Weights of a small masked image model.
Data: trained on aerial photos of the United States (SatlasPretrain), 101725 training examples, 50.3 epochs.
Rows from expert 6 of block 11, named by matrix and row number. Rows with one number belong to one neuron. Each number is 128 + 32 x the weight over its row's rms, rounded and kept within 0 to 255. All counts start at 0. After the name is the row's rms in percent of the matrix's.
# gate: expert gate (model.blocks.11.mlp.gate, 8x128x256), inputs 172-255
# up: expert up (model.blocks.11.mlp.up, 8x128x256), inputs 172-255
# down: expert down (model.blocks.11.mlp.down, 8x256x128, transposed), outputs 172-255
gate.79 095 [145 110 120 124 164 117 136 135 168 143 134 135 170 118 152 120 152 124 155 115 108  98 160 148 131 165 158 136 101 149 118 110 130 107 133 106 131 187 117 151 191 103 102 182 158  95 142 139 127 172 181 118  88 112  91 108 143 136 166 110 174 104 187 115 123 114 142 205  86  93 124  43 114 145 103 151  70  98 122 139 140  84 180 139]
up.79 092 [ 92 136 119 148 168 146 143 171 162 120 111 126 127 174  90 121 172 168  89 133 151  61 149 218 124 120 115 123  87 110 175 152 176 169 122 170 180 120  49 148 176 134  85 169 138  78  92 151 119 156  79 105 108 157  89 121 148 151 104 149 127 164 214 149 153 118 209 157 138 103 102  77 105  98 152 142 135 160 151 143 144  81 140 151]
down.79 091 [138 193 143 139 104 102 131 104 130 126 153 144 103  98 116 143 116 112 158  65 151 144 100 101 117  84 144 148 153 130 110 116 111  55 148 134 122 115 166  92  21 159 103  82 140 171 181 101 125 154 117 179 136 138 127 113 144 103 192 103 111 132  99 115  93  85 134 117 115 163 103 190 144  65 105 118  95 130 194 138 142  99 131 100]
gate.80 103 [126 132 120 122 184 141 135 129 105 119 119 127 185 166 123 116  90  94 138 116 151 147 105 158 128  76  85 151 166 107 150 169 161 121 116  52 136  77  87 147 112 112 113 110 163  94 147 117 151 109 166 110 138  91 154 165 162  93 118 147 123  70 143 121 125 161 140 120 174  69  97  94 153 127 164 129 106 133 116  83 120 137 228 137]
up.80 097 [113 113 133 108 140 146 150 129 112 105 137 105  98 127 147 178 130 218 151 212 144 151 138 116 125 189 122 153  73 152 103 138 152 130 114 132 110 102 210 132 137 230 147 120 109  93 158 108 146 181 133  98 101 101 113  69 133 143 122 108 103 109  96 104 137 132 147 168  93 153 139 149 105 153 106 169 115 130 110 156 169 123 109  92]
down.80 102 [123 112 132 173  57 158 169 205 121 136 164 103 107 112 107 138 113 137 102 130 129 118  85 140 153 100  65 125 148  45 154  95 125 137 144  78 146 225 130 182 133 160 109 107 125 143 151 133 160 165  94 104 141 124 105 160 133 113 114 133  89 148 149  90 130 123 104  79 211 105  76 129 119 130 147  94 160 138 104 102 104 133  87 122]
gate.81 104 [112 166  15 116 107 118  71 164 112  94 117 100 112 103 198 169 130 169 166  58  99 136 187  99 158 163 144 116 121 111 167 129 133 100 136 124 131 196  99  96 139 192 145 142  85  92 193 117 135 100 111 144 116 109 116 175  80  86 118 121 152 124  99  67 114 129  84 148 107 127 191  86  95 147 129 125  93 128 156  78  84 179 109 150]
up.81 103 [142 137 183 153 240 154 158 144 122 112 119 173 148 111 163  94 158 176 126 129 146 156 103 111 133 123 207 165 141 109 146  69 131  23 126  83  86 175 142 161  83 194 147 131 134  99 127 170  87 134 104 123 173 163 162 131 122 147 170 146 126 145 108  83  87 133  68 129 140 108  96  98  93 163 134 123 110  69 120 104 119 171 121 109]
down.81 097 [157 114 156 118 184 129 188 107 104  69 150 155  98 159 109  56 142 148 130 118 152 132  78 114 132 115 122 130  94 152  70 107 142  86  85 134 120 170 116 120 116  94 186  79 144  79 108 135  58 184 119 136 114  97 108 141  72 160 164  82 135 143 114 121  86 119 171  48 138 114 149 156 111  83  97 117 103 159 176 137 119  74 128  41]
gate.82 101 [ 86 126 139 122 185  74  68 113 122  89 169 134  78 101 109 142 125  77 153  92 146 136 124 142 111 135 154 197 111 119 128 121 103 184 132 123 138 151 111 157 119  81 115 158  84 131 119  82 136 114 163  96 163 125 145 101  74  55 113 133 124 182 125  77 139 124 130 151 109 119 170 152 111  99 154 144  79 144 120  96  82 179  98 157]
up.82 100 [127 128 204 144 111  87  84 120 108 142 150 138 129 132 118 155  59 140 142 129 136 133 114 114  87 127 198 151 109 142 147 124  87 160 122  91 147  92 151 119 105 128 108 164  87 150 169 105 135  77 163 131 131 115  91  65  89  92 102 150 118 154 107 125 114 148  79 181  64 172  95 175 134 123 142 151 159 147  83 145 126 195 137  89]
down.82 102 [154  98 106  80  97 175  98 152 156 160  89 100 124 135 152 171  82 158 144 112 108 162 145 124 131 128 151 126  96  90 157 157 103 189 137 116  79 123  66 117 158 129 120 138 115  84  79 131 107 132 127  65  90 132 120 127 154 177 171  71 151 163 170 144 166  84 123 123 170 152 106 139 113 123 102 181  54 132 169 142 178 143 133 178]
gate.83 090 [129 133  84  76 156 139 108 109  67 125  85 159 207 115 116 169  98 109 111 106 146 124 140 125 143 115 109 147 103 131 107 163 121 117  87 144 128 138 110 118 115  96 129  97 149 108 114  67 163  94 143 126 128  79 120 137 125 123 116 161 132 106 158 132 127 181 104 114  92 134 118 131 145 142 120 101 104 136  76 148 141 123 149 114]
up.83 097 [133 148 154  97 171 187 130 140 115 104 135 169  99 153 199  62 152  92 156 141 115 145 116 151 127  94 118  91 164 114  58 109 120 131 124 124 133 150  54 223  33 126 144 193 112  98 193 141 127 151 104 132 126 118 155 170 178 140 186 159 146 100 139  95 121 151 197 129 134 160 148 105 193 156 128 138 114 166 117 145  95  65 128  92]
down.83 099 [202 122 155 121 193 167 122 135 137 197 135 127  97 148 177  78 107  98  95 150 136  85 173 165 143  92 126 203  75 106 221 177 127 100 131 131 138 138 100  99 124 133  66 123 122 128 141  96  85  91 109 127 118 129  96 123  95  75 109 104 133 169 134 213 134 101  80 159  89 120 127 123 139 158 132 127 164 188 121  72 122 123  81 106]
gate.84 112 [134 182 139 109 177 150 119 159 165  84 156 132 186 180 110  80 136 202  87 150  92 119 122 103 206 165 169 189 227 110 140 150 154  72 141 137  78 113 164 137 160 157 146 130 191 154 165 149 142 111 134 133 165 142 120 114 107 159  97 152 105  82  85 101 144 115 180  97 131 106  91 136 104 112 106 105 109 108 158 165 102 147 135 105]
up.84 109 [143  45 107 112 123  92 144  93 111 111 112 184 138  84 141 122 100  98 155 121 135 137 190 158  79  95  95 139 114 123 107  90 107 167 116 124 156 141 132 112 116 101 110  93 128  98  78 111  86 130 109 129 111 131 172 166 163  60 126 131  87 145 159 144 113 148  60  61 209 117 108 114  82 130 156 116 122 119  89  99 164 112 126  92]
down.84 114 [142  81 152  92  22  92  92 126 107 135 108 155 131  92 105  87  84 158 194 136 160 122 249 104 138  30 157  84  76 113  89 112  97  72 165 176 123 161 162 126  30 112 104 130 133 151 121 126 153 142 162  74 104 109 108 164 119  67 144 126 122 125 163 136 116 147  82 123 184 110 131 123 110  93 147 123 147 118 136 120 144 142 142  76]