A small masked image model, trained from scratch.
Data: trained on aerial photos of the United States (SatlasPretrain), 101725 training examples, 50.3 epochs.
Rows from block 3 of a small masked image model, named by matrix and row number. Rows with one number within an expert belong to one neuron, the router's apart. Each number is 128 + 24 x the weight over its row's rms, rounded and kept within 0 to 255. All counts start at 0. Numbers have three digits each.
Before each expert's rows are labels from the 100 images, of 14976, where the router gives the expert most weight on average: "strongest on" is what is common among them. Only what is clearly more common there than usual is listed. The data: aerial photos of the United States (SatlasPretrain). In brackets: how many of the 100, against the usual share in percent.
# router: router (model.blocks.3.mlp.router.weight, 8x256, trained with AdamW), inputs 172-255
# gate: expert gate (model.blocks.3.mlp.gate, 8x128x256), inputs 172-255
# up: expert up (model.blocks.3.mlp.up, 8x128x256), inputs 172-255
# down: expert down (model.blocks.3.mlp.down, 8x256x128, transposed), outputs 172-255

# expert 1
strongest on: crop field (49 vs 8.7)
router.1:151149086163092123158119111155186153138164110140119109087114155117114090130156145127133100097092128135155109123133063147131125119127161123114125128104162124120125111124133088106136115113156120153140101143138109117125151117163134170157082064123167136152
gate.0:158103119092159133118133119096138171167120141138119076065136087144142147117124123147188114108200132130151143133109148120151123115089121135120109165130116155136183118121087143125182128129125115094137162113159130138091087150101145139129161150130123150092
up.0:105118109108178127130092133092146170152167117155104108128079073150120142107141120127139161088152105112142136113113161102118156127118102146146161164100145128154178120096108138098162137112130103112077158095142098139084121122128178099162138096111104130095
down.0:143134167126120137122124121085123152121129151119149109152137129128142142120075112140189131155183112186121114131116128081140154150134116132141096130162144178139161106115128143130137138102122108130128179115132082135064140140119100092127156142138121140081
gate.1:100113164138154114072124140120108116205078143094113087098132127138182146157176116117158152104115138150133142106149148124112129134122172128165119117154121142088142099140128127145136176120115164125138123110127112112117094131122094095134112161123149194117
up.1:116156128164139142169125135155126125200103117113096095096135157158134122156176114100169147145184104167126119114102152151161112121103170128133100143080088094078113163133139168127141155117160145104117127126137125140131125131156081133131113125146138130139
down.1:131166136078138128110107109079163134065156141118122125124067139135142122144131136116146150107142105128134096124134119135150127084092134183114137130137115141160139131161111165104083100117139196128150151125175137169125129116123130059098123158153071130105
gate.2:132112091118126149177152105114121160100156130145148056147078127109114122141108096134118135146143163139158150116097126144170105130140108131143090144109121148115142159136111140134149143153158116109095129120138140133089126113124116110115146113136150102094
up.2:101130106148169075084135117132109107139108129140128184105182127131123110104108131129107135108119094097125127096154125099085144166143140122116151110129147117139128123124146116125137131111095121131117125122109141091155160121110115113115113124139084110128
down.2:135095144131154159140113104156181165128114105115143076113090114117099146105146093173164162104095140117113159167119119152144136117122150123135115140095176171132137142156124075120185127076151118099130095125142134138124142117150109124138116142142103116108

# expert 7
strongest on: crop field (39 vs 8.7)
router.7:136108133065144103111107128109104118167112122131119140167096157113155103108118161117117105124129089164124140109135108112119157152162117110129127122177106119139138112124146107146118090136123118099120143119096097139127113133161126118131089153119145136140
gate.0:122132158117100132148155132153129159163151139142138105127141116124121109123133168141118163171085116107162139108123147173156130103132098107110143113128096152114127148114124139112102125078149130141153131159116111133138126127056131131119186141110127149122
up.0:143072142176145144114147168109105150138149167103132105150146169143121112155126142139112087084124110074130142123124116162154159159132130112145124099115119115164177110138134095136109146188104101136110112149133128113140086142144159091109062114150128119132
down.0:139096111110142174125128128114115085169124145114139079114103096105104140142133130113079110124168099144140156096143121138110110121144187142156151144141143131155132127110118114118119139116128112135163128131118165133141119142107119166101129117131156106110
gate.1:166164152109134127156125148135115139138141101148132112131106155125106069135135122092153135130135112110105152154133134106114155104140120142114113134147131141142151128138104128130090151166072094108156112144162151163135149125136147102163129146156125117132
up.1:162124157105136138090125109128181104093113138116125123139171086091109133101146130157125122153165123175158103114077107161102120161126131108123148110171114131127125128122118151146159129113156115150112130148103115145140132165135119123068134178129147137115
down.1:123066111186110140155100138104148121124125113112143165069116143145144136132195124102072142119148133123127160115088100152161127141141123158113119106117111138096099152086181110115144122135167139107157139134146086123109157108137129155109097146075099125162
gate.2:120106139169164131133140136125157116158116146148134139108120120116155108172102116139156126153132141075103143123110121162154142171176102140165138123080140148132130154126114159153143113098166131138157140146146144134129149145140068136123136169112160123107
up.2:146052150140117129126076108149153139141127170084110161106097119131137172128104140113084132162116129145112140150094134138118171104138151079131150138157086125153150110129113139129101117125141134113122128159128116136125117118129112148170136096082114102144
down.2:122107141108142120100143156110109124101143128124150098115121121161091112151068130140127083154124140124134137137142086102122110125146106135129118172079143114136098122099088129120169108104123127103126193143087155074122156126152087175113159093166133144074

# expert 4
strongest on: building (91 vs 42.2)
router.4:138100132137161093092103094109045126077093138126107131119120120113152162103110155142123108128155148149152121135126152153170105165133168101117150090169148118121122131127162098145105148126131148126117130116126118128153063188131110125112134130165112117103
gate.0:144152141090113110092135120080190096149091136144114149145048122129140135152081128148113146199105133148140133120147116128099114050137158135121112096126092157143092101112148127134090131098132139154169143164140189123120094139136148121136164134129159113128
up.0:141130131106122107157070148092152132140094148128163109097138122175165104134126140127174121135101185174138138120094107124102093146166152158135120134119141128098113159097131171160093143154079155143169136116107137137127106134104145141089109124073140104090
down.0:067129130104116123125109116073155141108130116130153115170156127108153093110103112084116073140150124122117129150125117179151162117144124172124110123126133129166138131149119154130124141128095112148174117135144100111140149155154146107128069135083087096124
gate.1:133137121142139128128115101127090103134128158091150091093111152090103112091135070127109162062123130141161134146152096133096128135154172137135105135165133130159145112141167120122111104143130132120129132099163124142131158127156121140121071126103100155135
up.1:145132187152119122143148169159112144153118111101115110115108128118148146116126129154145137126137108140093141116151130104097137116146116073124118153112133118128197122120156139116172113176121086124114120180151107122153135113102091153145138083139126135153
down.1:161125116177151143118129111109067130137089131143140106156105160138156110081137126108106138113164089132118120143157145116145109135087097090093130097146158087152086111135143091125152094115164133057159139162137133130133106099132122155125108133139094125131
gate.2:127144134187163114092100117102138119134141146099100157184123135139139143167105168137120101093129137084124150136095112135095119148115137072132145128149102142107095122150114133086158186164108147135125103171136136147112117118135139073069076146152090136127
up.2:118147153075140118167173124133125130128105111129112112117163132150118141159098096093098132174091124126163124146165145120117142123149141122121172097096173137188176129132151147143094149084138159156129108141064136143163161115155107159140160110138118110146
down.2:108083142113144153158106134150160116145135128115108137148088092148129122121156118118102137124146120126117155124100098142109122110173139107143104186122131121097147145108157149136139096123148191168101108110147122123177124120133135188083131086103115121104